Rows from block 6 of the audio encoder of a small contrastive audio-text model, named by matrix and row number. Rows with one number belong to one neuron. Each number is 128 + 32 x the weight over its row's rms, rounded and kept within 0 to 255. All counts start at 0.
After each neuron's rows are labels from the 100 clips, of 14848, where the neuron reaches its highest value: "responds to" is what is common among them; "lies over" is the class under the peak. Only what is clearly more common there than usual is listed. The data: synthesized solo parts of chorales (CocoChorales).
# fc1: MLP up (encoder.blocks.6.mlp.fc1.weight, 576x192), inputs 0-191
# fc2: MLP down (encoder.blocks.6.mlp.fc2.weight, 192x576, transposed), outputs 0-191

fc1.0 [180 106 126 161 167 142 145 129 193 118 156 156 129 125 172 143 127  90  90 134 126 108 106 152  97 177 148 113 173 122  72 121 150 115  78 145 154 166 118 148 129 113 174 118 145 160 149 103 118 116 154 148 198 190  96 119 113 147  79 102 159 110 122 166 128  97 167 105 148 108 114 130 119 132  88  72 116 114 103  49 151 142 121  88 125  88 201 126 108 111 174  76  87 145 160  83 121 143 153 145 199 125 106 180 125 178 203 105 125 111 173  49 127 115 171 130 189  65 149 144 121 133 148 132 129 104 128 140 112 105 185 154 180 148 135 147 104 160 167  96 162 137 134 118  92 138 182 180 138 109 150 123 172  76 117  92 141 118  92 140 126 135 107  79 172 131 161  91 106 124  71 151  81  74  79  62 100 155 155 123  71 114  99 130 103  79 121 150 147 174 109 134]
fc2.0 [ 85  92 109 172 129 126 105 127  86 116 157 128  90 129  84 108 137 228 115 146 164 106 112  76 174 150  94 126 112 119 157 121 180 116 100 127  99 135 124 183 119 129  82 127 152 124 146 188  97 180 110 101 142  86 114 136 128 116 116 155 109 145 178 101 114 134  81 128 168 142 148 125 120 117 117 157 103 138 124 106 162 101 109 110  87 167  73 154 134 155 106 137 156 145  93 187 158 145  89  92 124 103 160  70 103  47  75 189 129 124  52 170 135 177  97 116 105  69 101 125 145 139 139 161  83  97 163  91 119 163 100  80 137 131 119 149 176 155 172 146 140 124 112  70 142 184 114  46 150 170 116 136  99 169 133 132 122 122 117 143 150 166 147 159  42 141 167 147 142 149 167 158  84 168 165 138 190 145 168 108 175  98 152 105  81 145 118  79 149  89 148 131]
responds to: note B3; tuba; note E3; note A3
lies over: A3; E3

fc1.218 [155 118 110  90 165 134 168 100 137 119 118 155 103 139 123 117 122 134 129 159 194  69  59 138  71 141  73 180 140 158  86 109 131 133 108 161 158 130 164 192  79 108 165 111 204  54 154 109 135 104 149 140 161 162 107 126 120 154 159 138 145 120 136 160  92 126 126 123  73 108 178 126 161 114 105 144 151 120 113 100 102  63  82  86 184  83 171  72 119 168  97  74  76 144 112  89 145  74 117 163 136 141  58 124 133 165 150  96 152  82 146 130 143 204  86 124 147  46 148 159  88 105 120  73  86 102 116 138 107 123 139 139 162  74 164 109  80 167 136 103 139 185 144 149 107 137 163 145 115 124 101 101 159 124  94 152 142 132 102  65 161 136 106 110 137 198 176 136 137 105 112 182 107 123 121 113 117 108  79 118 124 126 153 118  60 105 151 146 124 143 143 144]
fc2.218 [107 150 129 108  84 113  64 148 109 105 180  93 140 239 155 110 170 170 145  87 140 158 175 107 170  88 122  87 167 133 160 215 135 132 111 121  89 133 107 139 166 173 120  90 120 129 116 129 162 131 146 115  95 115 128 125 133 101 167  87 111 129 140 142 129  59 116 177 142  98  77 145 101 126 123 131  88 157 169 155 130 146 128 130  99 127 139 132 135 142 140 104 152  72  96 122 109 162 160 107  76  65 175 194 107  82  92 160 111 125 144 200 199 188  77 140  81  96 113  81 142  82 107 160 129 101 120 101 141  58  97 138 119 133 122 102 126 127 122  83 196  88  87 150 122 108 131  92 134 110 152 150 100 161 110 138 143 177 100 149 135 148 162 170 117  55 129 131  95  93 195  93 126 159 127 125 183 146 111 177 155 146 148 155 162 124 159 131 115 120 176 144]
responds to: note B3; cello; note B4; note C#4
lies over: B3; B4

fc1.40 [179 132 123 114 133 127 121  80 153 136 165 131 127 119 170 123 151 149 120  94 130 127 130 182 132 120 121 148 126 140 103  90 135 113 120 153 129 154 115 181  94  62 129 145 156 128 149  91 146 141 146 142 184 120 127 103  55 143 124 151 153 150 107 116 126 148 165 189 172 132 165 172 117 160  87 141 104  78  63 133 102  53 158 120 109 121 186  77 135 159 165  98 167 123 149  95 124  73 150  83 134 161 146 130  64 100 180  42 130 146 114  75 130  83 126 107 164  59 151 129  98 122 141 143 125 140 117  91  98 101 170 182 130 112 101  63 100 135 167 143 143 142 148 181  94 126 164 151 111 160  55 110 179 155 149 158 119 123 106 138 193 159 138 195 187 156 161  95 110  72  98 178  74  77 136 104  83  89 120 151 136 144 119  89  74  97 133 132 120 176 140 157]
fc2.40 [120 129 101 137 106 123 107  83  47 151  95 137 149  81  36 160 173 188 140 154 119 151 126  97 149 139 127 156 105 121 144 123 139 136 161 148 116 140 124 196 149 197 107 146  96  82 123 204 135 149  96 127 148 118 183 147 172 110 149 132 121 135 142  95 137 118  91 108 101 119 129 147 153 132 108 122 122 177 157 146 124 103 117  91 141 183  90 162 125 161 134 156 151 121 158 176 133 121 126 126 140  81 189 129 123  73  29 173  83 147  32 150  65 142 113 130  89  54 128 127  96 100 141 170 105  82 126 142 116 132 134 158 117 150 153 113 168 112  84 140  72 115 129 104 136 174 131 131 146  90 178 120  74 189 151 149 127 115 153 156 116 119 138 163  38 144 165 115 104 130 122  46  84 138 144 185 108 167 127 119 153 123 111 162  98 132 100 126 115  90 140 119]
responds to: note A4; note F4; note B4; note G4
lies over: A4

fc1.275 [194 129 152 160 115 174 134 146 139 137 191 156 116 129 166 155 126  97  58  93 125 123 152 184 166 107 139 166 133 129  87  99 246 135 110 126 131 192 124 161 107  82 132 108 171 159 154 125 123 105 146 180 173 129 112 125 105 137 118 100 169  60  90 143 121 134 165 138 158 124 148 149  75 136  72 108 151  85  52  42 118  73 142  96 119 119 144  94 135 165 147  97 128 110 140  90 126  92 175 101 186 135 107 146 148 171 163  50 118 118 153  73 114  97 158 102 179  95 151  98 114 150 156 138 182 118  73 100 120 129 185 181 142 117 141 106 103 118 157 121 116 178 131 146 118 142 169 146 108 138 107 103 134 135 100 119 125 110  91 112 192 121 110  44 142 137 154 106 107 124  86 182 129 130 118 117  58  73 126 141  98 113 135 112 112 108 139 137 120 140  91 123]
fc2.275 [ 90 133  77 139 105  97 103 102  87 156 115 113 131 100  50 116 164 204 162 143 160 127  96  68  72 108 133 133 171 154 143 161 116 117 130 127  83 161 117 181 153 177  99 114 103  87 127 166 134 158 100 108 138  97 139 148 168 110 123 164 134 186 154  81 129 147  96 110 126 145  92 134 152 141  96 139 107 165 150 139 159 102 132  66 116 136  66 166 117 116 177 151 140 103 100 206 117 157 121 129 117  75 179 117  74  16  53 158 108 139  60 158 135 137 134 110  94  60  94 104 138 124 128 191  86 126 145 121 112 112  86 149 141 153 114 137 176 148 109 135 113 118 111  86 103 160 139  68 144 129 132 112 121 193 117 167 114 162 139 181 131 127 152 211 105 159 149 145 129 147 136 134 107 141 149 161 165 162 139 152 163 115 162 165 116  98 145  91 107  80 177 115]
responds to: note B3; note A#3; tuba; note E3
lies over: A#3

fc1.426 [135 112 152  58  65 138 123 107 150 173 132 124 137 119 129 156 153 175 138 112 123 128 150 180  68 131 155 108 164 113  57 142  84 128 133 137 144 152 104 130 171 104 128 144 139 109 145 108 154 123 130 116 119 139 116  86  81 117 125 163 150 209 162 149 137 126 143 156 139 171 110 221 134 134 104 152 128 182 114  61 137  73 147 135  77 121 199 132 105 168  85 136 132 140 152 108 101 109  87 100 107 114 110 146 139  99 147  48 174 113 150  95  52 129 147 113 155 120  99 161  97 155 137 109 182 131 136 190  82 111 132 139 138  90 125  90  50  98 123 118 115 143 153 190 116  98 162 104 128 173 122 116 156 135 136 121 106 147 129 109 114 143 154 134 167 151  83 120 185 159  90 189  98  91  96  51 136 103 148 119 135 215 116 113 146 125 115  54 182 181 118 170]
fc2.426 [161 173  73 165 155 137  88 114  86 140  88 138 134  88  41 161 106 158 143 133  99 154 131  71 155 169 184 129 177  93  76  96 163 153 110 168 150 141 133 168 158 155 126  70 123  94 143 218  84 125 125 144 144 126 149  96 155  98 145 185 137 154  94 114 112 127 142 117 106 112 118 108 130 100 120 107 149 108 156 182 139 125  89  76 127 162  82 137 153 112 147 153 185 123 151 214 105 138 164 149 135 134 139 161 125  91  59 140  74 144  52 100  95 146 109 104  95 105 160 140 134 129 137 144  89 143 104  86 120 100 152 137 122 130 112  83 203 155  76 131 116 101 169  84  73 136 107 181 157  93 157  89  71 136 106 168 117 100 147 185 172  90 122 184 113 121 176  89 121 125 106  80 108 159 145 176 116 196  80 131 125 122 110 145 148 138 132 119 141 128 110 134]
responds to: note B3; note B4; note E4
lies over: E4

fc1.229 [143 111  51 165 138 194 114  70 142  59 197 160 143 125 138 161 136 107 160 148  99 159 141 138 156 202 154 152 143 132 136 108  66 110  75 146 115  97 116 161 101  58 157 105 212 158 168  87 109 139 139 167 186 123 143 123  56 131 189 160 133 132  77 152  51 178 158 150  94 112 103 135 139 139 157 140 122 116  75  76 110 156 108 152 113  84 133 128 135  82 124  78 146 128 154 155 138 121 153 119 174 159  55 124 146 140 178 100 127 138 134 109 102 109 152 127 111  75 197 145 122  98 128 105 162  93 119 172 102 144 173 121 166 100 108 116  99 166 135  85 139 123 146 169 141 143 143 154 133 172 110 133 149  76  63 111 185 121 162 140 149 114 125  91 122 118 135  80 164 170  98 135  63 118 127  93  93 138 140 125 102 147 150 110 157  93 100 122 162 145  94 146]
fc2.229 [116 157 213 131  85  63 143 159  47 178 108 104 139 118 130  83 114 177 129 125 185  78 148 115 177 104  90  91 120 142 116 165 185 135 175 138 146 120 150 162 128 165  56 158  74  70  83 175 137 152  68 119  83 117 114 179 170 144 163 106  89 117 197 141 181  86  57 139 142 142 116 146 124 108 173 160 101 114 140 154 152 146 160  96 142 153 101 103 168 148  97 152 122 118 116 129 139 137  96  84 124 110 151 124 101 135 112 161 112 172 130 205 107 130 101 125 134 123 108 103 132 165 139 119 126 150 155 107 184 147  87 142 106 105 100 102 116 114 117  97 128 169  97  81 118 126 144  80 176 122 115 144 119 169  98 135  87 125 144 105 149 129 146 131  86 109  67 166 103 103 162 135 196 164 135 176 169 146 122 109 171  89 163 109 109 136 133  60  61  85 153 116]
responds to: note A4; note G4; trombone; horn
lies over: A4

fc1.50 [137 120  82 160 116 153 143 103 123  95 112 161 176 119 131 168 104 132 133 121 155 112 133 155  97 131 125 110 161 176 106  98 182 139  85 118  88 164 172 134 118 109 117  98 154 182  95 118  98 123 143 120 125  95 137 100 130 145 101 199 151 111  94 107 127 149 149 131 135 175 142 160 117 176 131 114 115  92  22 152 157 109 174 106 152 134 152  96  75 151 185 115 148 166  92 103 132  69 161 106  94 144 124 173 118 151 134  86  86 135 118 167 160  84  86 123 141  91 122 169 136 135 156 131 175 110 107 195 120 133 152 197 117 138 165 132 121 186 156 116 114 152 116  93 117 124 105 180  65 142 191 138  97  72 200 142 115  56 136 173 146 162  74 195 178  97 137 128 159  77  74  91 143  82 145 145 126  81 158 139  63 131 146 146  91 110 111 177 120 180 152 149]
fc2.50 [131 130 187 112  81 110 118  93  99 129  93 106 159  24  76 153 141 130 143 158 131 161 104 118 113 144 130 159 176 114 191 113  92 181 165 166 120 139 126 173 143 151 116 159 103  85 112 186 129 117 127 160 108 132 147  83 116 153 101 147 131 170 137  97 163 144 103 111 114 188 132 158 155 138 121 144 138 158 142 139 114 108 152  87 110 215 160 129 120 111 100 131 130 159 168 158 146 155  60 131 148  82 177 155 128  90  98 115  98 122  55 132  89  86 150 117 106  73 102 128  80 180 125 115  77 143 120 183 112  60 102 198 133 144 150 125 110 169  77 141  78 126 148 126  45 169 136 125 107  99 105 130  86 139 152 143 141 118 161 126 131 115 168 183  78 129 167 108  94 155 110 114 140 167 124 198  63 186 100 111 177  89 109 160 116 124 158 164 107 130 159 117]
responds to: note A4; oboe; note G4; note E4
lies over: A4

fc1.495 [169 132 158 104 132 119 127 110 152 111 180 119 135  88 182 107 100 101  87 115 126 153 127 178 112 118 123 146 134  95 132 145 168  92  72 139  94 169 143 159 112 120  85 136 150 101 130 116 133 144 125 166 125 116 121  92  93 135 101 152 170 102  91 109 139 137 132 158 143 114 145 121 113 173 125 134 109  74  59  80 127  67 166 136 134  84 194  66 101 163 180 114 136 149  89  79 121 106 139  82 140 152 134 162  91 161 167   0 109 154 144 131  93 105 133 112 167  92 142 108  85 107 131 137 138 126 105 150  95 116 195 172 153 112 154  84  54 156 188 151 146 170 141 154 109 124 162 119 119 134 134 129 109 114 153 120 127  46 132 145 156 128 150 120 184 135 187 122 130 140  76 143 100 127 176 144  50  39 176 144 132  88 146 113 118 105 110 169 106 139 150 131]
fc2.495 [127 133  75 115 127 100  99 114 100 153  86 138 168 119  35 157 162 150 142 142 156 145 132 107 180 112 112 165 144 142 156 119 118 159 149 141 101 135 124 210 147 221 114 110  96  92  82 211 144 140 119  98 148 108 183 146 126 119 151 152 138 168 172  69 148 100 123 119 108 124 118 191 163 168  92 142 142 155 125 156 109 109 134  76 140 194 114 168 126 117 119 116 167  71 161 190 107 150 103 139 126 104 174 153  84  39  35 142  99 137  83 114 116 159  82 148  65  82 139 109 123 119 123 144  86 163 115 103 133 108 126 167 132 137 154 115 155 154  92 131  65 114 162 105 114 125 125 113 143 131 151 113 107 159 145 168 114 142 175 193 141 110 115 176  82 166 131 135 112 109 153  76 100 140 124 150 109 174  59 140 150  91 101 180 105  98 133 100 127 114 155 107]
responds to: note A4; note B4; oboe
lies over: A4