A small contrastive audio-text model, trained from scratch: text encoder norm layernorm, trained on synthesized solo parts of chorales (CocoChorales).
Rows from block 6 of the audio encoder of a small contrastive audio-text model, named by matrix and row number. Rows with one number belong to one neuron. Each number is 128 + 24 x the weight over its row's rms, rounded and kept within 0 to 255. All counts start at 0. Numbers have three digits each.
After each neuron's rows are labels from the 100 clips, of 14848, where the neuron reaches its highest value: "loudest band" is the band of the loudest frequency at the time of the peak. Only what is clearly more common there than usual is listed. The data: synthesized solo parts of chorales (CocoChorales).
# fc1: MLP up (encoder.blocks.6.mlp.fc1.weight, 576x192), inputs 0-191
# fc2: MLP down (encoder.blocks.6.mlp.fc2.weight, 192x576, transposed), outputs 0-191

fc1.238:099159125168127116112134128145119138133105104133082101075120102181133135148119148097090096108122117105147121142133107130167157121120118128126096157121145163165150121121169138152143134087111101117152157137129100084124139105093077120091169123134117093116156105107144086121171135131116147148095145193150125130160124107168117139117073143078126092140130155127133151137113150130170135117139128138146099119156140118149128145161107140107114117110135148096131159101128107114134096128129122120133086137145130095101156132104105072080139120137078138142064154120148160103101098152105143121
fc2.238:104171089138131137104129107101106100155105164123160139139118119115180110098149147139151128129126076106112177076092116097177127119122142121117122150118133129096180140090138099172137147167139158099108128115112132125158171157097148117124119155101122117099162129133112133137179115186109139145159122153106136097098122119117124099092155126120146131121133103140156093148136133129125118114170081114115157132179155089098159123079153084112114087146144107128145143130091140108121150129119133154134161124145129138114143082131114111111108153124126107129153117155168161094115114102110163093
loudest band: 250 to 500 Hz

fc1.178:158121125135138129174135121139123115123151109146084137097165143133082172123125134137122101075136150136132118149181164177119107134132147119121126102119139148165148114145149174106122164094129178125126134130096106123154102087110067120104099085157101124072136089131100111112118114073154129113105132135181128167113140100139158128117105187115123137099118188111125164104131152114145134143097130132156121142127109147108121136127136172129131129087140153111126135121152123105132118174089108127131097132138153112138112137103152123104112089139125102097078140169114109093116151142161143123
fc2.178:142133137137082111097151117125115149152157128072179143156097135133155113130096142124126125135132146129141115135108074173143135113107118097118142153081135127111123213083144096119091098141155112130093118119180144124075121158130129129126202152127123161143146146163153156129130115139097142129114142155116142067165115161150131134159138084134151117134157099088121069107104091113164139152159155117105122108125152152132114128149093130137139131163122123133094086114104145157121110140117125122101151162135109123083129132129152143143132141138112138124145127083143109159111128102146120139
loudest band: 250 to 500 Hz

fc1.105:142118116096163149148109166118149133093120187137036130097159149120135110132135108101161139120137111116101178099121177143121104121119107133125125150137145120127144084145102151167131151079124161125148105125101121092161114099150134165128107135116142095121141135138107112132116123145166140106119132113148125178108115140160147124119121156130149127144128150119128172151123122160135124122063083162149134118102113086107139150075196134119156099101142150122157107108147117110100153102132089129153134088154146115126094130156165144149123135130094117103138107167108102122121134114103154158
fc2.105:124132129153107092104117069152110107124160083157105178132132141142095096120119133117136118141154116128130130134130149167151119082136111116116146119154120116118095174147154153143142120136125122170149132141143080105144104132122108090146120101159115177125090183118139120128137149147111105169115141104139139100132119146106100136146113098137079135125065123084122149114108134121095103113154136146124155108137110131186135150175103122137124119133126114151135123143138162108139107098130147130143121148036086134111141159124121108141176172159155158129163124141110115151091100126072117133
loudest band: 1000 to 2000 Hz

fc1.300:123150130153158149118140147123105135125101137149129139116111160157146153139117132143153076105104183108089120106132102184106148126094120142098111145111145142113134129126134147134143116116119121107138160109135116115125148091117119150137150144157149127109117097112108100108093146121161168131119144182117141141144101094100095139132149124108124129172149113129119115107088132144139151104068143160134105103119129111150090130097159112130093094092154138130139149081119129148066111132158113168122092195137156138130108161101083137114164133069065096147135115096112077125118142139134155149
fc2.300:114117136151120091114114122129094102141175091150131165145155101136110106061119136120153135143172092142131113128124131153147129103123102156122152132177114112118103173148135142117146116146126134162126131174130134124106105168100121112138124112143136152096118151138124136110106134124134134147141112108164083089154090107118084163116130069163118151067107141070131146138145128148099081119130138117106161097114115139171120080134089131127111130132137165141084116115141163119152119142149150145085107162075102143110125137140124111128155136155195126111165158161121100168130135145129136135
loudest band: 1000 to 2000 Hz

fc1.535:144151126128142154125131135162107113133123103169120111140115101118109168116114104095116083098124088147101149130137121110134157101168127180125119074112129123144141147076093121162129103186124130145121156117113106094150152152120116168157094131148068113127139123115109119105110153142158100121128150109126167134117105169134131088129135123098134155129131153151122103125133111132151104165149114132185155092119154122112077088152141132108154127130136122125159137097121159140143143171131142157128075200181174117125164131104127140102123127167089131149140154109137163119104119139167138134
fc2.535:106072137189127100089105129127114150131116051086116197146135114147116089121117133176141103119143137153146132133149128178139135114114111126145192130168126090163096150144122126105150114107089114142151130144131146139143123133131096139129117122172136113094132169134152115113114123152105143133112090110158106119161132099099070150136173082135099133081122111095129143122151128120092130126089133136095130152113122105142182132123115157155144113134097138113129129144128126124111161112137136154132164156116112151096074136112074122118144161111144110157141117136165103134104125149129114135
loudest band: 500 to 1000 Hz

fc1.370:191131131115122135153133145111147132124176167112122103140126111151108173128128136153154135107120126172126131136148142179102096155117134149115136085078155136138166120129099144108104162116116179139124163159136133150123109094099077160125112125108145143107139115167085140133101073093118145091094097147159118142084155165159149125114125156105178106107104140109169122134110128103138109125130125101131152127104127141136116121112129109173140079084159155114098113157121126137093161148094127110115141108169131119118091158091133132107108125118102088133135103131113085123157155156148097144
fc2.370:096101135123143138113100116131110162125115143117171149112102125093164068114123130114135112153135130116128113123107104113134129139102101123124137154123124092155124128127142133104129132156124087121090127112197125146096127155114135132140112179108145147129109149161181118136142177185106129113149116136070131086173118164095095137093153054098128121142147132108090089167128108185135123140147114090109103114129147121157140134120142089132111129170138107154138125141080128187134131111139129132139141121108106158102122095150105106136164116138138139156148135068135156138148130159140123160
loudest band: 250 to 500 Hz

fc1.247:125103093144166141152119148057154115121132144135149107142152118097134134110151112165137117115148088089144161092133174121129131123113134126141108133118161114112095128148093159147157135147085153095155132141075147080135105146153141125130118151108150122157147098107118114066148130159137151120129135146132164186083175081126131114138131136159143107140135109139158161138143090134157117078140048132136151112087132119096146143095174142110125086121113135123161124116120137129105150148145143141151146143136150133103119132168116119104099116122122136150093105179130147103137124086119139109
fc2.247:128115116113115124152113118158122110090096131153098151144167150155100150124138090157111151133109112148158148158137132145114132131110121138117104108145106135112108098130107153113154133132138118156163113148128093134138157144127126142078121095123082129118118149120129100181119124104169118112100087132140193123156099134155107121127123121126083126178097100094123136076064102074144127110096121113167148161105122106151141123148121147173112113096136094130099151107129202126119128111131133078150124120129150143158124159117171113159165154132141151096169116162112084134149131135126159153
loudest band: 1000 to 2000 Hz

fc1.109:133128083157132119146143155123098137148112148118136139168135158112096157142138111141122114110098159116116116087124136158127145123106120169097106143113145124169125138143164123121171117171153106080141154082134110143127177110104109131105150139127131150118127105105104116122174107118121168106137090183084118144154155075171103111127111159090136080113156105145150139108122124097183143137136118136135077117086116157115127115112119119122096128081146099140126147099114139133093119129099118175133083165104116124140154131157107151089137107175091123125123162104151145109106135128181142117
fc2.109:118125177136090108084113088153114122135147084123123180139111126153114082104125148118151087145129125175116126121119123165146105116155131117151195112161119128127119130102142133123153114151120117154121117157126115121143099117110102159149135171155121137098151148107109137129074157139126131165119146100168128098165101141067092175103126055133080149083102116087118120110152134116108118119119148094133165127128136136175106114156095146156128133122123152114097139144108158138161119142130139134113141194101109140121114120100095128149140158146173132110152106119113096129135144159118129146
loudest band: 500 to 1000 Hz

fc1.408:155125136124147109141154096129153111124127152133112139150126169188123131143153107139142131115126160108113142095108129159123103140087095136136120118102149127150133126201151162151129104145086112135157143102128145125101121049112126152169087134119155130144096134126093145123156103148129076070124143129131103141117133141122128151160134159097181131115143133107101147154098091155163139138113122151098131120121132097113078134119165080108088106125172132140110116107129170135106126151134093117138107071144151122121108135139167123112137094169113121116096067154114124118093129140132127167
fc2.408:121168149124117107094117129159131114143145081143099159129128132182123110135105156145120142149138164130133134117149141182150149088115120138126171153182096121132099148128130150126113127126149142151128120135140098116083124137129115137100165108130117119125152140110132118126145146119110114191120116135149097106151099104106092153087113056183077164110067112083129109120109130152135124109123140119130160104106130142159110127135096151126151117132124109121136085125114174151168111119146124132128114168036099145108146122113115101133141162139165122114143121163134105138131081146109164129
loudest band: 1000 to 2000 Hz

fc1.172:144100054146166189133125146082153149103137171109096133148150126138152142112163124176150168129100111130119163105099129151107075166102137136150080137121130148129125146111128140153164138129106119088179148094128126113134123143130133146114105106089108123127138135151122126141120089151122163139137149154134095141099109146129152139139109129086141151118125117084165144156113098096084101113136069149149134153085112126132119130078147138175160116129139124103125129118111117150081162138134100153156136154132156103107113120104184120139120140155099125093125098127098121112105134140147130169
fc2.172:123115132134136120116134155123135099112144164113078161112149100149130137119138101163173165146145100149130157102130177162125113146139099161100159084110130114103124131131120156112134149093081138183151164137135108116158114153092111143155120130076095164103144162158093120138155120121114166114110116143153131128083123178103086137106126135116153136119083126128162155136134126128080085099148114148138189099122125103166140102128121089183143086081136141119123117140096151134102136124130120139153129125131122128123095148127139110117134144156106121132177075165118104137122128133086101120
loudest band: 1000 to 2000 Hz

fc1.95:151134123157142136130110150150112117115123111148075111052137116167131123136136158109118111138139118116142116178157132095142132152100118124142105139112152148172132124125160150095148144083074111124143178118143090120109105116096087101137137102159129133106133139125152088112151140126134138123114139155126087143126158145161125133107072133081087123114106204160131203106133169141135131099109141120156136103173131145144114156152122144134133115115125165109163147110166128140154111121142125137151073119133133131123126114124124091077138087110116151158088144114121138113098132159109114108
fc2.95:096134141139128167140137130099154085144102179100116133145178140087150114084138117128161135113123113114116156079091138104108077136134117122057154132130128105102133120105126138133154161142153128123105086126133149136125144139138173151141131162115130100096156163139135163135131140161117134127155129122108140121090078110093126138116145122164177150139151133132098126151156128136123110162156074163085136124152091135121160127087144121146073114139129120155143099126104111156077165150142100132126149125133129164138135116126110112157129149144092135073144090163120145124091098127112175106
loudest band: 250 to 500 Hz

fc1.94:177130116128142165135110171114142138120126155144106142088113147111123146122156108124143133101116142142109139150156134148106086206112140114161111139100176130161165113125107166100115142104074136102121184121147132139132079163070090141100097137120140101121117108167104114137130108113138147068128122148118131128101142154148164111129122126078110131127106181120140114124127138121120118114135124110121121124117147127127155163130134124172122111130162182133139124133132118140112159121104103161123110115144129145121090117072139077097134095128091121126089124103101100122131167163158076165
fc2.94:082131131123106108125100113164065105140149105097120181108102192127130077109101114120131134140153141130097123124135111149137139129132129097130168162169085108149113119133177129131139108114138095134119114098154105122073144152137151121108141140148103114096137162090139133161167152152145078141154130095078123100169114113087094150109132081169101174110140147094113107094108116154091144141128150103129129145113131103150146145132136134133127130149131093164115154104109154136157131083140146135126125149087134148150131079144133109149156151146149128103163130150145106122153151139106162143
loudest band: 250 to 500 Hz

fc1.493:133104130145120113160131137143193096113115145155107120122161119149124163135124099136117111125096120170131137121135152142127131118133121164130109098154117150114145110157084144167134123107130133143197116125101137120171111102138116158082092075133130141108142135109107105131101117108137118148134138134148157133132144084120144147108077185144103103152091144125119172141161168096128112111093132171135130148135084090118116138102150163120127141082158110093145150126140114059089116133124109118173116113126181119162133154144117152141089140118097133109129109165098149087114095109099148139
fc2.493:142137104130149171076117137144108117130116118109134124156098119101144088105135107144169169179150100118126144115078123104138115137143104102135136148131099111098096140106146145136154090162098093134123139126142127108125148158144172098144151167099109148157121164142155145136169148167083147105114119139090102091109114177121095109130153150135126166130111102149119120113099122144097122093170144138141168109153138110165142109139098086151139137129124117149146089130124172103124108103176151160134147145106113135113111093136134150149152162138154175152154117126122100160104124092069098112
loudest band: 250 to 500 Hz

fc1.209:168108099118169139147103140133142128086140143164086120101134152121104144119157099133124132119111098157108134145143156137117099206136153127150111127104155149158172073110089154121146157081069167120145153142122116141140119129095093146090086122099117101094108138139093112144104119103167140063137110130126140160114123148149151124117108134092125144140100169133138133083123136128119094109112122139153122147125128091134129153123137130153160115107152183107129134119161144130138166109109101143151101099136140137119110142095148109094129100134106113129116147143078098121151185161145106143
fc2.209:086132145145149128101120139121094144121201118108115158116105145174122128145112135162101147106127143153082109142144106183129150148147127159137172124184130120124122158144130135133122128104122110106138147153151069148088116122115105141131148080129096093104134121134128112146111101126117145160132112146140089093147145160137106161136086109089114177095132117077139104106122107126087099131097118116133107138094130132167130176128132166161173131114122135120067164115112146155127134104102158128109112171079134177133121148137116123121135115152150103112141122128155085119129157155121145160
loudest band: 500 to 1000 Hz

fc1.410:169145127118125128141125153143143137130158153110104150093117174152098140090130107151124123118092134180112114178141135153121090170085131111122117115102173123137165124120126146121116164096110145133138158117135106155092150137077105167120129125103121136113114123174070143152131084071103126094109106118136121130098135142133139140118090142100122142098101134102151135092112143108138112118143147102142145129102140107126140127132115143166124099088153192127128120146167118126136148133085125125112096140129132147149112138095193111079122097149079072134118117140119088135157151152157085152
fc2.410:082141155090113139091089122176095157144142122141136136108089120120152112130129132091128101165157138124112107122110103144119117112104126115107110118136122116146126136129111121151142138126118091124111119142185095155146157167129122106074102139125127132134100167156145078166149134153134113108141108139091146102182122127103095074128127099113081115159146130070089115141102128127138122131156148087139104124119156101132162144154116121116117130154167103156114152147098133123149119117135151135137136098137079139124175140168119062133187117132136142161167171110119157160134125151125134172
loudest band: 500 to 1000 Hz